From a checkpoint of a small sound classifier.
Training: 8800 steps, held-out accuracy 100%.
Data: 39062 training examples, 115.3 epochs.
Rows from block 2 of a small sound classifier, named by matrix and row number. Rows with one number belong to one neuron. Each number is 50 + 15 x the weight over its row's rms, rounded and kept within 0 to 99. All counts start at 0.
After each neuron's rows are labels from the 100 clips, of 14848, where the neuron reaches its highest value: "responds to" is what is common among them; "loudest" is the band of the loudest frequency at the time of the peak. Only what is clearly more common there than usual is listed. The data: synthesized solo parts of chorales (CocoChorales).
# fc1: MLP up (model.blocks.2.mlp.fc1.weight, 640x160), inputs 80-159
# fc2: MLP down (model.blocks.2.mlp.fc2.weight, 160x640, transposed), outputs 80-159

fc1.443:60 23 71 64 41 37 42 61 58 29 14 48 51 28 26 36 60 52 39 48 47 31 47 42 84 50 68 24 46 38 64 56 36 59 48 49 36 31 36 56 46 33 27 56 56 46 39 39 48 67 61 25 49 61 18 43 55 59 71 52 35 54 24 42 45 55 49 31 43 32 68 54 52 20 54 40 39 64 87 55
fc2.443:27 67 72 32 48 36 82 46 34 56 72 39 55 66 48 37 65 34 21 61 46 48 31 30 65 31 59 43 65 63 46 55 46 82 39 59 54 62 24 74 59 33 74 31 57 47 38 51 74 62 52 61 73 70 51 48 49 61 40 44 62 49 78 32 51 52 63 51 47 64 58 26 56 42 42 64 69 52 32 52
responds to: violin; note G5; note A5; note F#5
loudest: 1000 to 2000 Hz

fc1.0:61 59 19 55 61 63 12 57 42 45 61 80 22 63 51 67 70 42 50 38 71 65 57 36 42 18 69 77 37 48 43 50 40 60 43 47 34 75 34 51 37 22 55 54 43 27 59 70 18 43 56 59 36 73 53 32 46 67 61 65 54 48 54 36 18 55 31 46 68 46 47 54 41 38 68 58 54 53 67 47
fc2.0:46 35 33 67 81 33 50 57 62 51 45 53 41 70 38 71 24 21 73 65 53 60 44 43 38 36 50 64 77 44 68 39 40 59 68 48 84 62 61 67 14 43 40 73 49 38 63 60 53 42 63 47 34 99 50 32 69 15 72 48 43 56 21 82 54 39 37 50 28 75 45 73 28 32 65 81 40 50 51 46
responds to: saxophone; note A4; note F#4; note G#4
loudest: 250 to 500 Hz

fc1.419:52 49 45 65 42 47 46 64 48 53 32 59 61 30 04 57 48 68 64 58 62 43 32 13 41 35 74 54 37 67 77 44 36 48 61 76 47 34 54 62 61 22 32 46 48 47 77 53 38 57 45 77 55 44 63 56 69 48 37 57 42 67 33 21 67 37 48 57 49 51 32 41 46 41 32 80 62 36 55 33
fc2.419:67 34 53 37 44 50 69 42 63 30 43 54 36 46 55 47 46 36 66 26 52 40 46 67 52 58 28 69 49 65 40 47 76 29 66 47 80 32 38 54 52 60 57 65 47 51 00 27 38 64 54 47 56 60 49 41 27 44 54 50 42 43 41 57 63 73 59 35 28 47 50 59 27 84 70 65 38 45 36 19
responds to: saxophone; note D#4; note E4; note F4
loudest: 250 to 500 Hz

fc1.309:46 31 35 72 53 25 50 43 33 50 70 65 55 36 58 42 48 49 56 50 50 74 25 69 52 56 65 43 36 53 31 39 72 52 52 53 38 41 32 37 48 57 47 49 32 64 55 49 35 81 33 37 58 49 66 44 42 52 50 56 65 49 59 78 47 63 43 44 51 31 64 39 55 14 55 29 12 61 50 28
fc2.309:45 68 50 50 52 59 43 59 48 46 35 57 61 65 76 30 54 17 45 42 63 37 46 76 45 43 46 60 65 44 47 69 29 72 50 62 67 63 58 30 57 37 44 63 42 44 21 62 55 81 53 34 71 37 36 44 45 73 72 49 43 44 62 54 56 60 63 70 63 48 59 59 66 48 30 56 64 52 47 50
responds to: trombone; note D#4; note F4
loudest: 500 to 1000 Hz

fc1.392:32 55 33 44 54 58 40 27 27 47 36 56 71 46 64 55 47 38 68 49 24 79 31 55 51 69 62 48 50 71 68 39 68 37 12 70 39 49 21 64 45 52 53 53 65 59 45 61 57 66 49 41 54 32 46 47 58 46 60 36 60 37 58 82 61 41 16 37 49 50 52 58 84 57 63 67 62 51 52 42
fc2.392:54 46 33 46 51 52 65 39 43 43 36 38 43 73 77 76 33 43 41 38 61 53 60 70 31 10 46 39 26 42 44 48 75 87 30 71 55 36 20 26 32 28 48 60 69 47 66 75 30 64 63 56 36 46 70 58 27 54 40 67 42 38 41 35 63 54 40 47 48 60 56 51 53 43 22 58 56 61 31 55
responds to: viola; note D#4; note E4
loudest: 250 to 500 Hz

fc1.337:50 25 49 26 73 82 48 35 57 45 62 41 32 46 54 65 37 32 49 63 29 46 71 54 34 38 54 69 68 44 58 39 63 49 53 64 23 38 56 66 58 65 42 38 41 44 60 65 52 64 40 53 42 48 47 42 38 51 51 22 18 52 76 48 20 61 23 66 30 55 62 26 33 49 44 37 32 14 49 40
fc2.337:67 81 80 30 35 59 38 64 77 46 53 27 46 74 32 50 39 59 47 47 63 63 48 37 49 38 79 74 64 47 38 44 66 40 60 69 59 35 57 27 59 66 77 58 05 55 34 59 49 39 38 72 57 39 49 43 61 52 56 19 40 43 59 34 34 48 38 47 35 58 43 72 46 69 39 47 66 49 46 69
responds to: double bass; note C4; note G#3
loudest: 250 to 500 Hz

fc1.38:60 47 45 48 32 57 23 56 53 50 29 56 46 68 40 51 77 31 61 48 44 48 66 36 54 37 48 46 49 62 73 57 48 71 43 38 66 63 25 48 37 51 49 69 59 17 72 71 48 53 71 25 53 24 78 62 42 47 40 81 36 34 58 54 65 55 39 91 33 36 40 65 67 57 34 48 59 59 34 52
fc2.38:33 55 52 53 18 59 31 70 56 50 19 58 71 31 41 50 82 65 67 40 45 64 39 46 77 65 64 50 48 54 31 32 48 65 57 46 55 46 53 39 35 43 51 65 26 70 50 42 40 29 46 53 51 47 40 61 44 58 47 72 41 29 43 42 20 63 53 76 39 80 42 83 47 92 40 61 45 48 40 39
responds to: viola; note F#4; note D#4; note G4
loudest: 250 to 500 Hz

fc1.280:55 60 48 78 59 77 30 63 43 31 37 49 29 53 16 52 57 36 45 40 37 54 55 23 65 37 84 41 44 73 51 54 42 64 38 47 46 64 53 46 63 41 71 61 76 10 65 40 56 58 75 56 52 57 58 58 75 54 62 57 29 38 34 24 55 68 40 70 39 34 57 71 39 31 34 68 45 49 66 10
fc2.280:44 42 46 69 43 34 49 56 68 42 32 71 34 17 65 63 50 45 51 61 56 28 42 31 45 51 41 79 50 17 28 42 54 47 48 59 49 43 52 85 23 25 42 23 24 48 29 49 38 37 41 54 68 54 34 51 48 31 27 35 57 30 34 63 66 68 42 59 56 57 39 51 50 35 51 56 44 62 33 35
responds to: tuba; note C4; note B3; note A3
loudest: 250 to 500 Hz

fc1.318:35 71 30 54 66 45 54 36 54 16 53 43 82 63 54 50 53 37 65 45 50 44 46 69 50 35 80 29 46 58 50 32 44 42 10 50 19 51 33 59 48 70 67 76 58 60 31 50 48 59 35 49 45 40 61 51 41 60 51 73 77 53 54 72 58 64 35 37 46 64 52 76 52 43 52 40 43 52 61 41
fc2.318:52 52 59 42 42 45 65 31 57 45 28 55 54 69 62 68 36 54 46 56 30 67 65 31 45 32 43 43 59 73 30 62 58 54 22 46 54 68 52 56 54 23 48 60 64 69 72 61 34 53 58 59 67 40 53 67 17 62 31 99 51 44 59 58 62 54 22 53 78 59 31 43 66 54 46 67 51 30 59 63
responds to: viola
loudest: 250 to 500 Hz

fc1.537:53 32 37 49 70 72 26 48 21 48 89 37 42 61 88 55 50 53 67 82 42 60 57 51 47 46 83 35 61 35 48 29 43 47 51 42 49 50 78 67 40 68 57 40 16 73 51 32 63 58 59 59 37 39 41 56 41 57 53 35 57 78 59 64 28 62 31 47 37 56 48 11 39 36 48 61 52 32 50 36
fc2.537:33 47 85 55 61 85 69 59 67 47 72 46 51 66 61 43 67 54 37 72 70 24 41 27 56 36 41 48 42 26 47 49 46 20 78 51 64 56 40 49 50 62 31 67 35 43 48 58 64 28 34 47 55 55 84 47 36 50 48 39 60 49 62 31 56 56 31 56 47 59 55 34 31 25 51 51 53 33 76 63
responds to: double bass; note C#4; note G#3
loudest: 250 to 500 Hz

fc1.66:60 54 65 88 32 44 35 63 56 25 48 56 49 55 32 65 43 57 46 64 37 15 38 51 56 63 43 40 49 57 35 46 42 24 39 41 55 17 46 58 53 33 34 70 38 43 60 71 62 60 63 68 61 64 58 49 68 56 46 50 49 42 35 64 57 75 48 23 52 40 70 43 45 49 71 31 26 44 72 32
fc2.66:46 51 53 05 48 42 69 49 43 48 62 32 28 44 41 68 37 61 51 66 28 60 60 35 47 47 56 47 65 45 26 69 30 57 62 65 81 30 35 44 35 43 57 40 41 25 38 50 56 50 44 64 41 48 27 72 44 30 65 28 38 39 41 71 35 28 33 62 69 55 64 59 51 40 68 48 43 22 22 34
responds to: horn; note G4; note C5
loudest: 250 to 500 Hz

fc1.143:60 42 47 32 56 75 42 37 53 46 54 36 17 48 54 52 47 42 33 51 48 51 66 53 34 45 67 59 66 47 60 38 48 46 43 66 28 29 61 62 53 79 28 45 35 54 73 80 60 48 25 59 51 68 42 34 48 47 36 41 27 56 82 42 14 51 28 47 34 56 69 35 40 60 64 38 47 20 58 44
fc2.143:59 62 73 40 35 45 54 58 69 43 43 06 54 61 38 55 43 39 60 60 50 65 50 46 59 30 53 66 64 38 56 58 56 41 48 57 66 48 61 24 43 67 65 73 20 38 17 46 52 41 40 65 49 41 48 30 52 58 75 34 47 59 39 45 45 58 38 41 40 57 44 57 48 71 31 43 58 54 63 67
responds to: double bass; note C4; note C#4
loudest: 250 to 500 Hz

fc1.7:78 48 48 51 66 52 38 43 55 27 37 59 46 16 74 73 56 42 48 55 43 38 40 71 56 30 38 61 53 47 57 68 65 41 63 80 69 75 83 43 36 52 62 39 18 44 43 47 52 53 59 32 38 67 38 58 65 48 82 27 77 35 52 69 61 52 60 45 51 51 50 43 56 44 36 73 67 51 44 52
fc2.7:40 63 14 74 50 52 45 35 58 51 49 49 53 45 65 25 83 49 50 40 44 50 59 43 39 39 72 83 42 19 35 48 10 55 64 45 59 55 45 65 51 28 48 70 38 29 65 47 24 28 35 80 63 55 59 42 48 34 65 52 28 47 64 50 63 59 40 51 72 48 81 59 48 50 48 60 70 36 23 56
responds to: saxophone; note C5
loudest: 250 to 500 Hz

fc1.610:67 46 42 52 74 49 20 31 49 25 52 67 34 51 60 51 71 46 32 60 42 54 34 82 36 44 55 57 66 33 64 64 68 25 52 84 58 42 61 57 35 55 74 52 27 40 58 64 23 45 51 42 47 55 46 46 40 48 66 48 51 39 48 61 77 61 59 36 51 56 61 24 52 55 53 47 82 48 32 57
fc2.610:54 38 42 47 57 34 45 32 43 48 32 55 55 50 60 36 75 28 59 30 45 60 55 50 67 33 43 55 47 44 69 59 18 56 49 56 78 43 54 71 31 37 65 57 53 87 31 52 50 38 33 94 51 40 61 41 47 53 39 47 51 58 78 46 41 51 53 63 74 56 53 64 48 36 17 68 56 61 44 47
responds to: saxophone
loudest: 250 to 500 Hz

fc1.115:42 24 55 39 61 33 24 23 48 54 73 74 44 38 33 45 20 38 69 56 34 39 33 41 50 41 63 54 44 49 66 35 46 56 57 47 66 47 34 41 22 45 49 45 31 55 40 38 71 52 59 17 41 72 73 54 47 38 42 54 42 68 55 22 39 69 76 49 41 30 62 46 41 51 73 37 73 33 43 54
fc2.115:66 39 39 26 41 39 66 23 26 48 50 57 26 36 16 51 37 33 52 65 54 59 42 42 36 50 43 49 60 34 49 36 46 41 62 26 37 62 44 44 31 68 32 53 44 52 42 52 59 27 62 59 66 54 66 44 56 84 30 43 51 72 48 34 32 50 81 31 57 29 40 18 57 43 47 58 64 35 54 74
responds to: bassoon; note D4; note D#4; note C#4
loudest: 250 to 500 Hz

fc1.387:76 18 51 52 62 56 52 60 76 34 65 71 51 39 65 56 43 32 58 57 63 39 59 32 61 29 46 42 52 34 48 58 55 58 48 68 32 59 48 49 25 33 48 58 58 42 33 62 56 62 69 50 15 52 53 38 37 34 59 51 70 25 52 45 69 59 71 18 71 47 65 67 43 56 53 72 58 74 56 44
fc2.387:41 73 49 70 87 31 25 37 37 36 27 49 41 28 68 53 49 63 29 36 62 52 51 36 65 48 38 51 40 54 62 62 32 45 92 62 84 46 45 46 54 52 25 25 52 54 62 67 21 49 70 63 64 61 55 54 45 66 56 42 52 31 67 53 20 46 46 48 35 49 61 81 65 43 36 53 34 34 46 35
responds to: saxophone; note F#4; note E4; note F4
loudest: 250 to 500 Hz

fc1.356:42 29 59 51 36 55 48 53 41 43 42 54 33 34 60 70 46 50 06 49 26 37 80 97 39 37 47 47 71 26 33 43 66 56 48 66 47 54 61 55 55 50 76 67 46 42 37 63 80 69 42 64 62 46 64 18 18 52 58 56 43 38 69 66 42 46 59 31 66 38 65 40 51 62 90 75 61 58 43 40
fc2.356:56 49 54 53 46 42 50 31 23 30 55 71 39 39 62 52 51 70 65 58 42 75 44 46 56 45 71 50 50 83 46 58 63 29 42 69 40 34 31 68 41 74 30 49 41 32 61 36 35 64 29 99 47 42 50 81 73 49 58 56 70 41 31 45 28 55 75 32 32 58 50 55 55 39 43 34 30 61 52 55
responds to: horn; note E4; note F#4
loudest: 250 to 500 Hz

fc1.265:68 43 62 73 61 67 30 66 65 35 35 74 43 39 42 72 63 41 55 29 41 58 53 28 69 54 60 48 45 55 36 61 71 54 46 51 62 42 48 83 52 45 60 49 32 37 49 50 30 67 55 58 62 57 29 71 59 48 59 41 68 18 46 66 41 25 78 41 27 49 50 51 71 67 61 54 60 68 64 72
fc2.265:75 36 25 65 61 34 51 52 44 78 60 90 16 82 36 45 32 42 36 38 54 51 48 48 56 66 59 29 52 50 49 51 53 39 46 40 57 69 51 48 68 51 54 53 54 31 52 50 74 17 39 36 25 66 46 18 59 46 34 92 36 44 55 27 50 50 54 66 59 50 15 26 67 48 59 49 41 28 49 55
responds to: oboe; note A4; note G4; note B4
loudest: 1000 to 2000 Hz

fc1.198:44 36 31 39 63 30 47 99 55 59 38 50 15 28 75 66 79 34 55 52 36 47 44 70 49 42 55 19 46 74 47 67 60 48 20 78 31 61 32 53 40 38 63 43 77 37 36 41 50 62 36 46 53 47 19 59 40 63 57 58 49 21 61 65 46 53 55 42 69 58 53 57 48 70 51 60 53 36 30 58
fc2.198:51 51 36 33 75 26 49 41 60 24 48 34 55 48 66 54 49 39 54 62 61 49 58 34 54 34 53 63 49 44 82 58 28 45 91 53 36 26 20 66 66 52 38 46 58 32 55 42 46 51 37 30 61 54 42 34 46 73 62 72 70 49 48 26 60 55 36 53 46 28 52 34 33 51 62 01 55 36 68 47
responds to: viola; note F4; note G#4; note D4
loudest: 250 to 500 Hz

fc1.363:46 65 44 62 43 34 43 52 44 44 21 73 50 33 31 30 74 72 52 62 47 31 39 52 70 51 68 55 60 43 66 73 48 65 49 48 26 56 37 45 53 32 26 51 51 44 21 35 49 58 41 54 42 60 44 42 60 43 69 53 35 52 31 42 70 69 61 54 42 38 45 60 62 18 44 55 61 68 42 48
fc2.363:47 54 57 50 29 27 61 75 42 47 59 15 42 48 45 39 32 63 56 45 42 64 61 32 87 20 65 52 67 68 63 23 51 65 42 48 67 65 53 63 40 43 55 59 69 40 33 79 31 59 54 71 59 59 41 40 44 69 43 40 68 56 61 39 33 52 25 26 61 32 52 23 48 39 80 35 46 61 39 52
responds to: violin; note A5; note G5
loudest: 500 to 1000 Hz

fc1.28:86 54 30 61 64 37 60 73 43 44 47 21 44 48 40 50 39 62 53 41 60 36 35 53 50 40 31 59 54 50 83 41 65 47 48 57 39 37 15 63 53 53 48 44 32 65 48 43 56 83 50 47 32 58 55 66 47 47 77 54 57 54 66 26 62 53 26 67 61 30 15 36 37 72 42 41 70 73 55 56
fc2.28:69 41 51 52 53 44 71 91 65 33 49 28 48 43 48 37 43 55 64 53 30 37 53 16 29 50 32 75 45 51 70 48 47 79 44 40 53 27 40 58 80 51 36 25 63 59 53 21 66 63 30 74 32 41 51 58 61 64 63 50 58 64 50 69 62 33 68 37 55 53 46 45 42 45 38 63 24 53 52 44
responds to: flute; note E5; note F#5; note F5
loudest: 500 to 1000 Hz

fc1.493:63 51 30 30 38 46 31 49 59 38 43 39 40 52 36 44 78 49 73 56 71 48 62 87 66 64 67 45 56 79 49 58 52 62 41 47 50 42 27 40 50 58 66 72 23 20 59 54 56 28 73 37 46 25 58 76 45 47 47 59 53 24 75 55 54 75 52 67 49 50 36 53 43 55 43 57 46 55 34 53
fc2.493:35 73 44 55 36 50 21 80 58 33 14 66 91 58 53 31 64 49 76 49 56 69 54 67 73 45 52 55 67 50 27 45 45 69 55 51 38 70 35 66 30 52 68 70 44 44 50 37 38 48 68 42 65 68 49 62 31 45 47 38 61 60 47 68 30 73 60 83 38 66 50 77 56 78 39 64 53 58 55 64
responds to: tuba; note C4; note B3; note G3
loudest: 250 to 500 Hz

fc1.582:32 42 25 39 39 47 41 35 64 40 80 76 11 42 40 27 33 48 57 52 42 37 45 54 27 51 44 40 34 49 61 43 65 40 51 52 55 54 32 57 23 55 82 61 27 40 56 52 59 65 70 57 68 33 49 51 59 56 34 41 32 58 42 69 46 58 47 35 36 33 50 53 54 74 44 48 29 55 43 56
fc2.582:64 69 45 44 70 50 52 32 48 56 56 59 47 53 42 63 27 64 46 48 60 74 55 23 33 50 51 45 28 76 53 56 20 47 28 42 39 80 41 42 28 84 59 39 42 69 38 34 68 23 37 52 81 50 60 25 46 33 36 60 69 47 37 64 33 59 43 29 43 59 53 58 48 40 52 18 46 37 68 48
responds to: bassoon; note B3; note C#4; note C4
loudest: 250 to 500 Hz

fc1.407:42 37 07 42 38 21 56 66 54 54 42 34 21 44 56 68 74 50 55 69 62 43 42 69 54 51 45 30 47 70 49 72 61 44 27 77 50 71 33 22 36 52 47 35 92 37 46 39 58 65 36 43 49 53 20 60 36 41 56 58 51 27 51 52 42 50 49 49 54 50 33 40 66 75 61 67 65 64 22 36
fc2.407:61 48 38 54 92 44 43 51 58 28 38 16 50 65 53 54 45 34 51 31 53 56 48 56 43 23 50 61 56 61 80 78 34 52 84 48 31 28 27 78 62 42 26 38 59 43 61 33 54 45 33 32 57 39 38 38 41 60 76 52 61 55 51 32 57 62 17 57 40 32 57 53 37 41 39 11 50 38 52 55
responds to: flute; note E5; note F5; note D#5
loudest: 500 to 1000 Hz

fc1.50:27 74 34 63 41 57 34 32 54 39 53 21 53 50 48 36 42 46 47 49 50 71 11 33 19 52 89 12 40 55 73 62 27 44 27 54 55 32 46 63 41 48 25 52 65 60 53 43 47 49 53 39 55 52 58 48 51 82 73 35 38 60 51 68 36 51 65 26 60 24 30 70 39 27 43 69 38 38 63 42
fc2.50:51 45 63 39 65 66 44 59 43 23 45 64 59 54 63 43 46 71 53 55 39 42 39 41 50 55 34 36 31 53 48 37 18 42 34 37 39 37 42 23 63 50 62 47 46 28 50 59 37 72 40 53 59 67 63 60 33 57 57 72 36 52 72 61 97 87 38 10 62 62 49 29 62 31 38 46 29 56 30 55
responds to: trombone; note D4; note C#4
loudest: 500 to 1000 Hz

fc1.113:77 58 27 50 51 42 45 66 59 45 53 20 39 55 30 47 56 69 32 39 41 51 25 38 42 51 42 58 53 58 88 25 85 36 51 56 39 38 45 52 65 52 51 26 52 81 43 45 64 68 49 42 22 59 49 62 49 54 86 60 67 53 55 48 50 59 39 59 72 60 26 22 31 63 45 41 55 56 49 40
fc2.113:68 52 37 62 40 29 57 87 66 33 53 30 41 37 53 47 43 53 50 67 49 39 51 26 22 42 25 78 53 27 72 60 58 68 45 40 42 33 41 46 49 74 33 31 70 55 55 32 65 81 40 65 34 50 50 50 43 53 74 51 45 40 43 32 70 29 56 45 49 34 47 33 38 28 27 68 30 61 38 52
responds to: flute; note E5; note F#5; note D#5
loudest: 500 to 1000 Hz

fc1.544:67 34 43 74 48 68 59 61 53 64 53 50 37 45 59 47 56 28 49 46 77 49 55 37 43 46 84 69 65 30 48 21 72 62 44 66 53 71 45 53 23 50 47 54 41 31 33 52 41 41 55 65 70 31 43 37 25 57 43 68 42 27 64 29 22 70 35 31 22 71 43 46 37 40 41 58 52 55 53 41
fc2.544:72 52 80 31 64 47 20 38 52 52 42 43 51 26 35 62 53 44 72 44 58 51 44 53 46 56 37 53 61 43 67 57 27 45 62 31 53 59 78 29 24 34 66 43 13 72 57 38 54 53 59 36 28 71 47 38 47 31 48 28 69 31 31 69 44 32 59 61 52 50 65 71 52 33 46 57 45 53 78 62
responds to: saxophone; note G#4
loudest: 250 to 500 Hz

fc1.263:34 40 37 58 57 51 38 45 53 17 61 69 31 36 30 49 56 57 33 57 15 49 41 46 34 35 67 28 30 36 36 39 64 45 64 46 42 35 38 44 30 63 90 43 15 49 27 40 72 48 71 35 43 47 54 37 36 41 38 34 43 69 48 64 53 71 67 34 42 53 54 52 58 60 62 53 37 39 34 63
fc2.263:58 74 39 23 46 52 53 19 45 51 47 64 46 41 14 57 29 44 53 61 52 34 50 28 27 62 24 27 29 58 41 52 38 27 57 30 36 81 51 43 17 61 44 47 38 70 31 55 50 19 34 72 53 52 49 33 46 50 49 47 56 56 33 53 34 59 46 27 47 48 46 59 38 32 56 37 35 51 55 61
responds to: bassoon; note C#4; note B3; note C4
loudest: 250 to 500 Hz

fc1.518:19 54 11 57 55 63 18 30 43 47 54 49 44 62 49 26 36 47 17 31 61 66 54 57 32 40 53 14 48 47 35 47 42 53 28 57 43 39 46 50 56 44 33 28 53 50 54 57 41 64 35 41 38 39 55 37 71 57 74 54 54 34 63 75 55 42 34 48 75 35 36 63 30 37 50 81 54 49 62 70
fc2.518:49 73 36 29 22 83 70 42 47 39 31 57 63 47 53 30 60 77 56 55 39 72 50 33 67 40 33 49 50 59 53 42 46 37 42 49 45 40 53 33 76 50 65 40 37 66 33 74 30 54 51 39 48 71 36 56 53 67 56 41 67 60 62 72 89 65 31 42 49 43 45 47 71 44 52 53 38 50 16 41
responds to: trombone; note G#4
loudest: 250 to 500 Hz

fc1.297:41 50 47 31 61 77 34 44 39 53 56 39 19 46 56 69 42 58 46 73 32 40 41 30 42 26 64 63 84 45 68 51 51 44 57 61 29 52 54 44 73 67 37 39 40 36 58 70 53 64 49 58 41 77 44 28 33 45 31 28 14 51 55 37 31 46 23 38 49 63 56 31 38 66 57 36 43 28 50 24
fc2.297:58 69 56 52 20 59 70 50 34 56 70 26 41 58 47 31 59 44 68 49 53 75 74 52 40 50 79 53 70 42 41 66 63 56 75 65 48 15 70 33 63 77 62 50 07 61 45 54 60 43 45 85 60 52 23 26 46 51 45 46 62 47 56 44 17 32 22 58 45 36 53 66 53 58 44 63 49 32 53 43
responds to: double bass; note C#4; note C4
loudest: 250 to 500 Hz

fc1.86:31 52 61 48 51 74 53 29 73 54 45 31 27 64 68 74 34 54 49 64 40 49 51 32 55 48 66 56 66 58 51 44 42 26 45 61 38 36 56 60 66 52 38 55 42 41 24 59 60 47 54 61 41 74 44 41 28 40 44 42 21 67 69 33 16 69 25 53 64 79 57 50 47 54 65 30 48 41 54 38
fc2.86:67 51 48 53 27 47 55 42 62 36 69 38 52 62 72 63 58 44 59 45 41 61 71 76 54 37 84 42 65 42 46 44 42 40 38 64 54 43 51 13 59 60 60 59 33 63 57 56 77 56 40 61 55 47 30 26 50 50 48 26 69 40 52 52 01 24 39 28 59 46 42 62 46 55 38 54 52 51 50 18
responds to: double bass; note C4; note G#3
loudest: 250 to 500 Hz

fc1.368:61 27 61 58 52 61 21 75 69 55 52 44 44 57 57 73 64 72 52 37 49 56 36 63 74 67 56 51 40 85 43 46 37 43 57 65 55 41 29 43 36 36 61 36 07 50 64 31 31 59 66 39 41 34 62 35 56 68 40 34 26 27 41 56 45 48 42 55 66 67 40 33 68 81 43 58 65 30 46 50
fc2.368:55 69 58 82 48 53 14 46 52 24 36 81 38 74 46 51 41 45 65 44 31 34 70 53 43 43 42 45 27 48 69 30 51 64 63 39 44 48 51 46 40 48 70 31 49 25 53 34 53 35 48 10 55 52 44 70 36 64 43 49 38 50 63 68 48 47 49 61 51 28 74 59 51 72 52 60 57 63 57 71
responds to: tuba; note A#3; note B3; note C4
loudest: 250 to 500 Hz

fc1.253:52 61 51 51 84 63 44 60 45 57 80 39 43 76 71 65 64 58 51 54 28 18 65 55 52 24 91 20 71 32 60 29 64 30 38 45 31 72 70 57 60 78 43 44 24 57 49 38 61 62 49 73 44 53 58 39 27 56 23 24 58 68 37 73 36 48 38 50 30 57 50 21 47 45 49 55 48 36 35 25
fc2.253:30 18 57 46 50 52 53 46 13 70 78 43 53 46 46 57 52 38 54 55 86 67 63 54 40 15 48 56 49 43 51 80 53 38 61 72 54 51 71 70 70 32 59 25 41 69 56 57 44 38 60 68 41 49 31 71 75 45 60 46 40 50 47 46 14 51 23 65 39 32 41 52 30 54 52 64 41 23 81 53
responds to: double bass; note B3; note C4
loudest: 250 to 500 Hz

fc1.448:79 48 53 56 55 45 37 31 50 25 43 62 45 38 51 63 33 47 58 56 66 38 36 47 45 45 72 16 67 68 28 57 27 56 20 43 41 24 48 52 44 70 63 81 48 41 40 39 59 63 40 40 34 59 47 59 85 33 70 58 52 31 56 56 51 63 56 66 45 26 54 50 26 67 53 40 42 43 62 44
fc2.448:35 66 44 60 35 45 30 61 83 70 51 69 43 61 58 53 54 55 45 51 45 77 47 56 54 63 69 23 71 76 22 43 64 52 73 58 35 54 15 71 45 52 68 44 39 29 56 36 67 62 57 52 40 82 68 48 31 44 56 50 33 43 35 40 49 50 53 39 34 59 55 57 48 45 36 25 63 55 25 35
responds to: horn; note A#4; note B4; note A4
loudest: 250 to 500 Hz